From a checkpoint of a small image captioner.
Training: adamw at rate 0.00099, 12200 steps, batches of 64.
Rows from block 6 of the image encoder of a small image captioner, named by matrix and row number. Rows with one number belong to one neuron. Each number is 128 + 32 x the weight over its row's rms, rounded and kept within 0 to 255. All counts start at 0. Numbers have three digits each.
After each neuron's rows are labels from the 100 images, of 14976, where the neuron reaches its highest value: "top examples" is what is common among them. Only what is clearly more common there than usual is listed. The data: regions of photos with short descriptions (Visual Genome).
# fc1: MLP up (encoder.blocks.6.mlp.fc1.weight, 1024x256), inputs 128-255
# fc2: MLP down (encoder.blocks.6.mlp.fc2.weight, 256x1024, transposed), outputs 128-255

fc1.507:115156060099161093154111160122090113138093112120136107101172083180167139106163148178154129127168142157165104179099134079121163101102159162078170158139081142167062167131142088148095080108175132112156145132140140092105130177158151111077167152114103151161147141133180106113098142172085103091160095135161110141153149115094095077127128059082102099149092103100134124082110094122142084092137
fc2.507:032069182141129107097115106120150167164148159174096165171130127122087089129134145173158097164154093161159115089148166103172078167148095134119111164121171173107168171102130116148143135162157143146100094083134100090104167085101160083086174183114060167100107140104103146171171095147181105161136086079182086060100101103153175186135140083093144166142083130164130160095124100161131083085127
top examples: text has "sky"; text has "blue"

fc1.62:143157056109147096126116155156111140109098140132105100077150103193153138071137132180127095153141154159162110165109109086119121085113177154081173137112085154159065158100151103127119086133163156114150157127161157100115119136150130118059155154100126131135154124145183109115080129164104121111135088113135082137174156132096102050146095056072123108151102132066127121072136087112126075082131
fc2.62:167088167174130116101120111111122161158143146167105159182110108144095108132115162165142096139176077145152100097138155085191085179152097160152120142125167164122160181108105114127135110148145167137101101093093087090116167095095150088091165180124071161094081107104097138188162103133175127150155084089167093064087110104149180172169149092090099174113085160145138146076096117159103086082144
top examples: text has "sky"; text has "white"

fc1.656:222132149132089166103119158119132104145123115146102054143150158147089090048048118102108053089122120154160140107094127150084084067125177148101151084099094154117121093095120075126106112175093127057134163108192125135107130105155139118114111166069187082111121094112151099114066071167083163136101091135124148104112141130171117078100047135138169087124157168062144177153104067121142108161123
fc2.656:077130121104116138118184152067135139115099124114126129079139164118104157164167152114122105099118141078109146120099100136119161131081122170187111092166128127172147135156129166157158164125098193091130128152081146123145093162118068138155110106185097093167113059181145163094106120145117179106125110144119132097129141184079125137135198154150115097097133172131139081141142175090171126134091
top examples: text has "green"

fc1.215:169139060100159089148113161111113124105111117122120081107153095180162118082108147179113108131128136168181094179105142082093109068095164145072190146137078158166071165128131089139094083116170129113155149125179133116107145126150147091078167152092126138145167143123197099106058127180096107102156068125147108139153167152093103076119083073095108097129090136087112156091100074124133074103155
fc2.215:129065176133140106105121120102153165152153153162075159175122127108079095149148157165143096160141100151145122092132157108183074178139091146135091157125161159119172180101131117153154147150153161155097099081135101081108152078093154075090172186131056158107086120112116161165155100162177118169145069073166092058102108111166164185136155087087114150127080146165125145097130108162137090083116
top examples: text has "sky"; text has "white"; text has "blue"

fc1.672:188143070103156090141113153114120132128115123120128089103158109183153107066091123172111093138126139173186095172106155086083089075108167141076182139132082171158076159121140092140120084124161120125150148117197139112117158112144145104071164152093138130132164140125185092097051118181097116105144092111140103137156153180093116069125068084091113086127098164074117156095108071126130069098151
fc2.672:162068152144140104096114103113127157160144151166093159192106123129104100127121164169144101150151085139144114086125149098188079179148106133138099142117166163114138190107113112128140119147146154136094094082129086074112169090103147081086161181125063161089079117111094139197158101141171125149147083078157083057091108103175190154140138089088107161135081157133135142078111121165113083075133
top examples: text has "sky"; text has "white"; text has "blue"

fc1.36:159143058108162083146124149097118134114118124112134085095140099189161113083120121176103110134127144171190086178115129080081100079096156138080190145133079167161073164125139096150122092116172107115143139111174146108119145117139153096080170145100123139129158139127187105104053129173111111111153074129145098130164154179090131071122089075078107089132091146082114135079120078137138078094156
fc2.36:070056171131153119114111124118145152145150138150084157187089127113087093140137170162137112145151099136140121108120143100170090174149111124131085144116152154128166162119132107149156134136141168152103117092143101082117163084097139071111157183133041148110084136119111166180144118159164127162149069077151096027104119110174177185141150081097099162152085139157129137099125117168131102094119
top examples: text has "sky"; text has "white"; text has "blue"

fc1.229:148149049098164075144118147126112140115116135116110091085146089176170117090143145183126111146150142152164091182115142076105128078114166133091164152134091134161069170119135110133107084113180139131145138138174149105109145155138137095060171144112116148146146142128174101111074140162115107108158075116151089141163155165086106072132094063079101110127078120082115140078110092113129064088152
fc2.229:082051180163144120106119114129133154154149149160088156183104116135073101131118167159142102135166089140150109104130142096167085160168110128151111161126158156131178173122117115133136115150147155134121109091127096091126162088110134081116154186128020151095104122129097146188149111139161136153148072079156101026095117110167186191159169084103132165141086153160136137093110126165108097099142
top examples: text has "sky"; text has "white"; text has "blue"

fc1.452:160132062099165076156124150103116136114130123108130085105148088166169102089118143179105115131124143153188081185114141076072108061101154134094178154144098151163077169134113091150089088110175145109141129117177143124116155125137154089071173139104118146141159143124182100105061131165103100104164071126140106133152147158086080087116092077094096100126080137097106154086106084122139080103167
fc2.452:052069179157147122107121126128130154146148142150088159181091123130090101137120164164132096144156092134144113105124145096189085179156105126144096143125158156131160175118113120135132122139133162131108113092144098092117157084106137063108158181139037145109086117123109150191151113149168142146160066081153101030098116116170173186154168088091094160137089156152135135096109125158109091085141
top examples: text has "white"; text has "sky"

fc1.31:196131134167083165130151159141139097114130111148095097117132161153079103078064095099114081045111175139140129100110121163081103126142143189123139077079115159126118084110130142111143127176086121123130157117142163136111117116149137116087110150088181087102114079176162154135097092145116154169113110139139137073161166141183180091106080105117183132212161176086133175113121109132139147164133
fc2.31:000092186123086148139117123149171137139136137165090133163162142106121100125145090144146145124151087160148126116123148121144058113183126172108116149130150160118181159131124120165118137140143085142174128097132110140143160083165159080099175182103071150099165149107115165159156137160166108162095092086190120029109125105127180203116040100114146178131100099130129150099152105156150117113126
top examples: text has "green"

fc1.91:203163051110160082139129123139146153116126141134125135072127109179153118063124149188121062156095157133140104179118134075106116118147180135116133133115119138150072169098101139113095092135161144149135131140194161095123165106131119119070157131125152117157123129143132106132115127129139120121139130086130083132171127188086106061147052071065119129138089130047112128071135122094094070074140
fc2.91:109097154161165103119108102123116148155161134158115151192068105147107118136093194168138114149165095130150102100127138081145109166137120163154137142105148147128145167111113106106136081147149174125108113115117074100110169114105116109109140148113063141088091111110095109183142101109155137141150109108157114062078110099175180167182151102092109173139101169149133153069083131167056099085157
top examples: text has "white"

fc1.678:182148149129105133067118132098129163145102161166129123122144183134097129090112100113132069167143104133111168102147124138157112123112160091115118078100116138106156101066159131124173167171086080136116158126182112098121093128107133135089100147111188072098113123106109115135119096133106165149052135130101102139128130182132199116165064180113150124092166166083138148151131123149138087095109
fc2.678:000122147087122142161157156116186139115117118107125095133192161104127132130179121133132158149081155129110180147112117167177119149111133163121105124160104116137132143141154158187140174106129099143134155131157170110148101128123134128137156169152181124172122126157176162104103148171168127143124143120118111165162159160126114139114160134145114106103112134134141122157181130112206158136101
top examples: text has "red"

fc1.610:134166065110145100123115167161108140127078139145097101082160105192149147077161140184145094150151154155152124166104126084132139100110186163077160133107075146162066157094167106128119083139157156123153172140160155091104107152155125124079145165098130123148150116148175110120089122176097128102130093106148089139169167109097091052153097066074129107160108119067140129077134086107120071081120
fc2.610:129074167154139101097112102106132169165142156169099170190120122129092103129123147175156099154158084156155110083142162093188085182141089150140110148117173171109157187105120108135141122156158160140099090086107091073111171094086156092084169179116078169092086122102102138185170094137180118157141089087166088081094104102160184170149132085088105170132073147147132151083111112165113084077133
top examples: text has "sky"; text has "white"; text has "blue"

fc1.524:205103150153108152130140130099138102093156107107108069154096129133091057094030108082082095084078137144171102117103143164053068097087136151127162096111123166126121088131087106137071119144106132105130119089146126161124122073145155107132126125093166109088153106131151124128047097135126135148133104152107154082124136151175116115089087136158151106154146175115099158154099093145146145183151
fc2.524:000120158164175074138133137131120169148132183116114188196121132147091114109125151152172109138158082170172120142159170107207142164121111116148112153126137153133141147104149137142157150173184134159105128116122085072110151129108153136142167174145157132091119126113123173151140107160157119161154121122087106167087127111164161123138129105102139144121107144151113165102123102142131142119132
top examples: text has "green"

fc1.734:220126139138097152126133158089125122121151117130123084139152160147092100067046082105097067102142131159156130114111126149076085087098156142108155080108106196130113095116140102144146130161096081103127144088182124135132120113137170109075118157071199084079145114129158115101054079163083153151105089169123138102117144177163164094101052140140153102141155235084136167153119075168176104152143
fc2.734:045145108132110159108131117119158111133156132183126140117112130116195108156137116122158183116129206115112114131164105174116129097105185115120157147095155108085129103166150137147156096123119178146145126139137133202129133131176142125177104093096093162168164149124135122114176168127132124149092138135215166111173123145107104141095162196174191104212164092129113140178165115140134180199107
top examples: text has "green"

fc1.584:198100171162097166145147133107147095099176094110107115155108138129084095106065103077101094042109147144146118116108136174061082177119129168132142083100127160135129082135132137139143133145091076118128113101142135163136125095148166107149131123109162114090124101145156136098101111122137127162132118183117169080119143126184171126061092143166158125180145193121121127152126120168186147199152
fc2.584:000108155111151152126097127141184122150146139170097139156087127099153121160166113113134133104138161113131110140154109146081083088116174121127128136085126112115159090134153100154152119113105162143158147114151098198129131077172142071137131106104063137134187149104111137137134159138135125152086107103199153052123122122135104186078152184139194134178157082136089144141188120157147154164083
top examples: text has "green"

fc1.82:222124162137098144090127137114132166130136154139110134120131182121097150104141084106124091170133107125119164101150100147127121131108147090125128086109141146117159091081155124130182172162083083113122130114187114126141054120106141116095086137116175089105133122103123125156131115126130160144070137145088104139123132085137200129155052189127151135076164158098146126154138139153153098112131
fc2.82:000135107117132152165185163124161140118135115125126110115191155120152144171153145136129147163074162118103200143093124155185135200106112158138118119186116111137125120155127186158128161105120086128092149136147175090145093134091118137115149146169147116184085082151183133094104147162159144118145145125113117152172173174166119120131197122152100081075124164131168112147172135103180159138114
top examples: text has "red"

fc1.650:190155148132091144068122157116104153152095155153131135121171185151087135086143086107145073157173115150119160104140132144159121137099160100102131080097099156113147087076182113137185155172087084127113166106180118098125106155114146141099106173082191073098129113116124121102120075158069180137060131142095108133136114158141192104158063165112149104099172156079162120149116107164161090103096
fc2.650:000121151119133133144162127097183169151112134135119120143206165112139132133168086154150143145105128147136172114120155151219099138088124166121113144167131154109130204154159171186152165129143113157141129114081137108149130109144134120131164171130141116148138106160147154123126122164171118143121120113153112152146138140119141150144163147149162115082101123141136143141161119105203139145105
top examples: text has "red"

fc1.350:204117138160090163135150130093164104085146108140124088137085157145089046085033123098092086076083155139149128111110165164073064104165141157127150086101122143131117091124081126109088126164092112141132133126138145147122169067150139103121112136104181097082121095157169148124089094113163151192121123143115144088126170203173140109083085119136167133160159177103108169134095106118140147177156
fc2.350:010107134106130129123131124109181115139138158185107134108132151092166096160193126133139138117118187139139142109153138180102078087114143157121112138119155132118156118120173122172187154141125185155147117110153144157127117087164168085134160136127063173161189128127138165116150132143117111191104116100199147061132122156124129179079087132127175117116146089130079137172200117169174124119083
top examples: text has "green"

fc1.387:182151131169073154096159144137143125090133143159100080103108167163077081069060132096111068083108174131142131105123126160095091113150150158134136067066121130113116083080105138114106128195086157127115154134151171124101131104134136124115108140098196075090105072170144153153097078124128177187086120131122114077160174139174111084125074105107186129183169168069120172110118109111134137145119
fc2.387:085040223122093134127136125117164141136123137157083135136165153095065089133154112145139127141129135143130140109126148142164047132143107147122099151135145149116189166126122136169133148130136108126132116077130137100139133074133152061108173188125048146128135115125134158137143119163185110143103079051173095037137122130122142223107123079122116127119076124147137142130158106142168116111109
top examples: text has "green"

fc1.127:114139182133090164089117138127093141197110148142154166145181173114097181144208140098179125155176094116085179079142136162189188139124125098132096110123133110097169092110180138140166160149077127125118145145126099115128098190114122172163083150133139102180123126101093128135192114135091162099083156127143129145107093076151132146160133186137142130094178076137188130168133159132128129122082
fc2.127:000178118171127160134146121118113123150102129132155119151153168122132156127112094140149140132151126147136164143120145115122170107120142152133138157136134140113142121144148142114136128135137145143156136147090134159152150170171149173129103105119187141117169140126123136176145143148111115150097147172092171191137139126128163104162161147148164153137146151145143146106102127147109135151158
top examples: text has "red"

fc1.13:194144149136097141093123150162153149127131147155092133123110177139090150086056073112130076153118102131108156103129083150145108158131155108137115081100126153105136097093147139119192143167090092089121147107181114114127045106123127148099104137118188077095122112104116102156136096123127169206080140140119112130130116101136206108150060160115160135097159208087137133150144134177147096111105
fc2.13:000121138138134137118175139099165175149117152174118134129206140134137157117154133161143110167114138145145162116145157126207085181076103164149118154181168158142123190133145191179146148151143151159103116111113133104140135118094134124102171180177131175145098112134140156140157115176190146152160109107181096136136135156117158153149128120128102128086090169129149140146137146084178106101131
top examples: text has "red"

fc1.301:188148151130098136068118137103129164164097162164125112127153186141098127094102098112133066168137104135110162099149126140158109117116159091115116084096103147107154094068154129121170167165087079134116152121181111092121101127107135135093097152113175069096111124104111113134115099139109169149048132128102103143134134180133201113171071187110146118088163169091145147153127120152146088094106
fc2.301:000113145090134134169160156123186146115116128111114103130197164103122131136173126128136161156077167131115182145113127164181120150121122160127104126163107121141127161144149160176144160115140094138124155125159171103152099119114135128135162177157184119169120126159175157101096147164173123138133140110120104157169159157147115138120181122150099102111102132130146121165175130117199151135110
top examples: text has "red"

fc1.483:158157064104155092140112147121112128124100123129121099094160103199155130074140149175122100139141139168162104169098147084106123086110182145060170140127074139159063159114139106139113080125165128138150150138183146093106143143154141099062163158108128135151147133127182091118078129180098117095147087119156100136159157179096113046128087071076115097131099129067119154085103082117132065087150
fc2.483:114058182143133108095117111123136164159142154175090158176115119128071095129125162167151095154161086146150110086140151099171086168161090125139110160122173162120171172105117115138137125159157145131100089093130098085112158091095149090088168197122046172097101126113098145178165100137174122149139085083171084036098107109158183184148145075096132169143080149158137148089119117164123083079133
top examples: text has "sky"; text has "blue"; text has "white"; text has "clouds"

fc1.42:216133131124101153104104150112142107149119118151111063149144154154104068050063125129117061113114101158144147124087175136105074063139185140093149094107088133131109112100122100104101093163101113125148167134199107121103186098154123114132111173076181079098115108098154078091062083166102160109103092110123140124106165216149120080108054127129159100111148163067142178149080066106121095144133
fc2.42:190071172112159082094081094106149121145156146102079164161021147104083100135149104146125088126121109133123128098116138119160126154123123076092076113083129147097159155108139096161150146138131157139115101114131069090106169113123138097150125101114062114114125139106104145180132100150095116138110040092091149102092090097147156130117144119099123130166120093136096130137136099156148095085093
top examples: text has "sky"

fc1.587:205125140172084167127148131140150098106160112123115100123094147155067098083038094093087070085094174139149126116096128166086086145133151173133142062067129169132107085103104147130139115184084109123134126096125168152147127083160150106144126128108195090084121073173152147121098099118165147170110115174124143071147142178184181091096090106132194128178163188095120151116120119150161151170151
fc2.587:000113149120196123107104115066181134146133143217098140185096122126118104100168098128139126126161109152147105105153127121111071099074127134129132154102165149120142125119170093171182133150149194162145109092160113139127133076131170087106165155107073189107165156100111163161175123135150116203109093090195133053099131114160148171123101132104161171157126104135077154103153118159160115096104
top examples: text has "green"

fc1.194:207134119120100155108101151113158112145115118155104070143132154153103062055055116123118069111109106151141147125092168139107057085155186138089140093108089133129103111100128110099114095164102113129141164137199116120104185086159117112140114175079178080085109110101146077103072082161116157126100092103113139124108166219148125076111056123126157106114147180068140170148091070106115088139131
fc2.194:155075161104132106094080112177146134149166131104077160139044132094093076135140140144138099154107121137124117108140156132127131142184112073077087118077137152085152153099133070129134138131145104142090102123167094111087187102118137097117131096083076119134139171082115148153145087151120091129115081111101132095127084088141137137116149108099151128191133092140104152139139082172132097097102
top examples: text has "sky"

fc1.163:162153058100161089140109158128113135124099128127118087091158101187158125075138147177125096143139138162162109175108152077111126066111182139074171142129078150163069167113138098131109085122168134119150149132186144097113145140146137101046163154104126134148146136125177095109072131181098115099145080118153094143157157163088105056135083074077113099126095124069126151080102082108127060083148
fc2.163:108059188145142117103118117121136157151140148169083154181106123128069094130126157160142100144165089141147114103130144098162082157163103128147105160122164161127186158114113113135138131149146155129117106091121099094118158086109143078101160191123027162099115119120104154181157108140167131155132069076164091016096111111164182196148150069100137171138082153159136143093117119165117095089135
top examples: text has "sky"; text has "white"; text has "blue"; text has "clouds"

fc1.168:176140055087180075162110139129121133110122120113120105102136083168176117088119145188107109140117131152164088194111128062093117104106164138087171160149093145173071184135112106135093084102183140115149123123186135105119129121143142078056178127121114148142157152116169085116085150147114092111166091128160102144146146124076105082126083078088091109121070120088095136089116100119134061088173
fc2.168:086077179138162105098107107094157165162151158172089161175100115118082091131146142171150094159152094152153109090149161100172080166121095117127101162110169164107173167102141107157159142156156170156100096087135095094103168080099160076092170171117071168105101134101104153171171096149172109167142080079175093070097100104163169186147148096092134161142087133167112155098126102164136088083112
top examples: text has "sky"; text has "white"; text has "blue"

fc1.535:233122130139107142123128168082141111111124117146114056132134157141092094072000079112086071105110131153166130117108127144080086047107152150110157085102104199133122105115122096117135118164100101096135149104166123132122134088140143101060116154084183088082146111131162118111031090157105147153114085125123130102130158221151176087113060127131156107142142199084117190140113093145140112143146
fc2.535:014132141091105126148118129212131140137172134141131134103160097123164101130144148145143144121127169136139104119131155203074101081253161173138140117124137148118127122147109138140070140140144048096148144148142147171114142122160148115156173155128122139148191148122139135088141127130117122106126153131165142081146128129124093134075015135156174124121140102108128143185178117134152143153143
top examples: text has "green"

fc1.503:197129129168083161130161154111140106101147114148119086116132156155080093080045104096114088061119180145145125111107120168084102110138138171125148076083122165127108082116113142121136119174084119116126150118139167145118121123146152114059115149096184093105124081183166151144092092140122151179112107145132139070156152163184169097096088105123178132203164178096131182110114108140148151175136
fc2.503:000080171149076140134122120143157146155151127173104144182162134123116117116137098168138128114160073142144104107126141116159067117165121172135129175129165152121138171127107140159130110146148107138173120088121106137137170091156159090097166179116066161098172129105098153182155125148173113156107103083186125034096128116109216180122087113113148181148104139142145145083137116146156110105138
top examples: text has "green"

fc1.252:154146060087178073146113155140129150129100137134116100098150092158177129086139143192135108162124131139140103187122125060120130075137165119091147159148096129162082184127128104117099092108179174103142146143185136098099137138130113108050160138118116137159128153115149094121091139163105105101153086098161092157146153146064074089145088085088091119107070124088102138087117101087103064074143
fc2.252:067069176162153110103110105126127158161153150165101166179091114140093101128113148165150099146165090145152105090138154095175078175165103131149115148116166163118157171113115107125132109153142158136107099086138093090114167081101150077105159181122063159094097127106098140184166103130176130167151074080171103064095105105176173176160164088095114168141083149151122149090099122163102089084147
top examples: text has "white"; text has "sky"

fc1.330:131136061110164095166122140101107116112138108092153133104159079177160142110169125168119135114150153148170091180100106088088145132087143162104168149127110158165060161132135099161128082112176093112150109100144149118143131155153167101066174126128102163158172132142178110119106155152103096097167103165145115124150122149102142079107116057092108106162092112098122098080149116149165098105162
fc2.330:017061191159111130111119119157131150150152135163093142201128129137070104135112166167137113146166090141139114107129141094150101151177121151143117158127159149120183156117106120133118115143148126126114117109134096107117178105117151090101154175122032170102121139110099145187158123144162136144123081097162110023101121106151190189155147087099144179152095154165167151080104127174107106092159
top examples: text has "sky"

fc1.661:125151052089175085151106149116104128136094121117137102099167086175175136096161137189139123146150132153164102188108134065121152095101166142078172164146081145171070180129135093150109080104184128114154138129164135097109132161148152101061173144117105149159147150119172093114092140169095101092159094133160101152151145117077104080136110069082093098129079110091125132083115097127142073084145
fc2.661:055074175138140105096105105116150157163152155172092154179114124121082084125134146170151098167155093162155113092146163101160079156150096119119107166111167164102170160099131105149148133159161150151101095084139096100103170082109165082086173178108062170096118144099100149176168096144168103166130084080174094058101100098164174185136142083090150165150091127165123161094123096171130087084124
top examples: text has "sky"; text has "blue"; text has "white"; text has "clouds"

fc1.449:196131072101157091152118150102112120111132108099140086118152095178157102075086134165101092123126135168195083178104138087070102080090161140087192143142087178161080159136092073160079090115167119115148129099187131123127148117146166103091171144091135138141170143117181089106050122171100103117160084146144121129149139160102096076105072093100105081125091136080115150096117068138151079117157
fc2.449:100067164140177096111110117105144165147143156180101161199087128123087112137135163163145100154146095138141122089129145098179089172113088115139106159103164153124161186103139110137153125157162168142106099094137089071111155091099144094083166175125069162099093132105110140171162099139181121149147095086168091070087111106185173181154156086086119156143071151164122152077118117169117090077125
top examples: text has "sky"; text has "blue"

fc1.412:200121180128091158105123143046105126174139128128181113172176177117094136110110120087136105147164085138136151100126150164130131117100134101124140102128128151110162088116131104162156147148075061107121129112169090132132120154125168129127106151111167090148134130084122108114132099147086151122091119172140152135088112127161174138131087197156140106073172142121159154189097124173171122144115
fc2.412:000141110145164124130120104124134087147090143139105104155131180106152097113126073133150159145124142161129176133119155131078130043138158106110104165117137135081139076137147107130137133128147128164166120122096115170151147114217164127136130097091106150108240151116125169166152132161086082170049106133133180113130123107178136120120141136136223138139166090137094158116123093168126141147126
top examples: text has "red"

fc1.178:255132151132100139084130142104115152118148145108139121138122171148094131083083099106101058159130099155143132109133120147122113132083151102120159080104118191117141090077112092156136152165092095097114119079191100116153060116119180128101115135105182088104146130092127108132108096140116161161070135174105117134120109076137179108153046175131148094081155142084146154161125107184179096116118
fc2.178:000140116126152097147186154105155135143134149131130127151207160122145127130145148168164133210109132163146171128133163129147125127102131149133119121182125157120140128127132174169140177141158107123104134139093133132120133145135161150107188159151152121154146103141160155103122122151157120127131158132135111140141143145157151128145136134131153124075128146137165146131155119120178150122129
top examples: text has "red"

fc1.233:181149060098165082148115152112116135135111126123134095091155096183163126086107125177114094141132149161182091182112151079090103090105156144097177144130084170161073171115139100147131082119173111137152144117180149112124148123141145111076172154103127137137164138132176101098068126171106111105153098118144096138169147175089133073129074072085108091139089151080123154080122087136130076095148
fc2.233:124070162151152103100109103109128154155151148164103165200096113128083106133120179172147098153156087138142108091126141094173093184140103131146109152112164156122155172107115106128140112144148169144098102091129087078113172096098145092095157170130072160099073120109099134196158103132167134155157093091158093071093109108175189169155148095085092170141082165153139138082106122170107088077136
top examples: text has "sky"; text has "white"; text has "blue"

fc1.641:204146139137094150086121129118163133146126142164112101127119174152085049059064130115115060125092114139122149107108188148132060095171178124096123082093100113115120101085123128093111118182094113167125159156195127107106196076141108125122103161098188074084103096108135094096103083135141172126087120090098119118124160232146122078136059137117167116110156165067127152140079091094098092126113
fc2.641:098118140120165101103104106144146171160157152161116150174068124123106094115125149174145099173133112157154118085152159106187101174163070080098127149098167176106133173094141084133142131157161123148086090111167103065101160109080166114099170188099121168102093157095103125170160096128181094160149122115151092170098107100181165132134148074085132156169083102137103160109135094163136075078115
top examples: text has "red"

fc1.281:154145062075184061147106146119126154122109139128132112102141093157184134097148129200128113180127121139141101195128118054128130100121160107096149165157101133167086193128134124123121093102184161107144136133186130091116129139125122093056169133125114141140141164104143085123100143152109100106154098108149090167140143130057095096154092096085084119094066123093102129091131112104116059064152
fc2.281:064070183148153100099111104120144173164150161174096172170106116128085100130132139171159092151151096154158109087149163101182073178143091122137107156117169170111163182102124113143137127161155151143101091081134093082106163078095155078096173178120069164103098132106102144174169097142181118160149078075176092071094101109167168186153141089093131159138076140156125151096117108156125087082130
top examples: text has "white"

fc1.238:181148145136098139079131155103076158176113160138136114122154192148093154097110065122120072170154112143120153102137093140142139123061159103118135083105117176103135100074141112153158153172085100054105135078163117104147051155115167137085107138110181072113134111112115124128118093137097179159062121176109103136131095043129179101163079162113158106093160158088135131136140113185185102096101
fc2.238:000128149135174150127139135072168132143108152170103143149143153125126141112166090129150131139130102154147149133142149125136123114070133127147103161137155148142150147139156140184156183147149139159158119125100113163155149128155143117113152150140094159115169132127136185152150130169145137164121097105162142067112140130139130155155142151138169140108133143135138151124135127104177128128112
top examples: text has "red"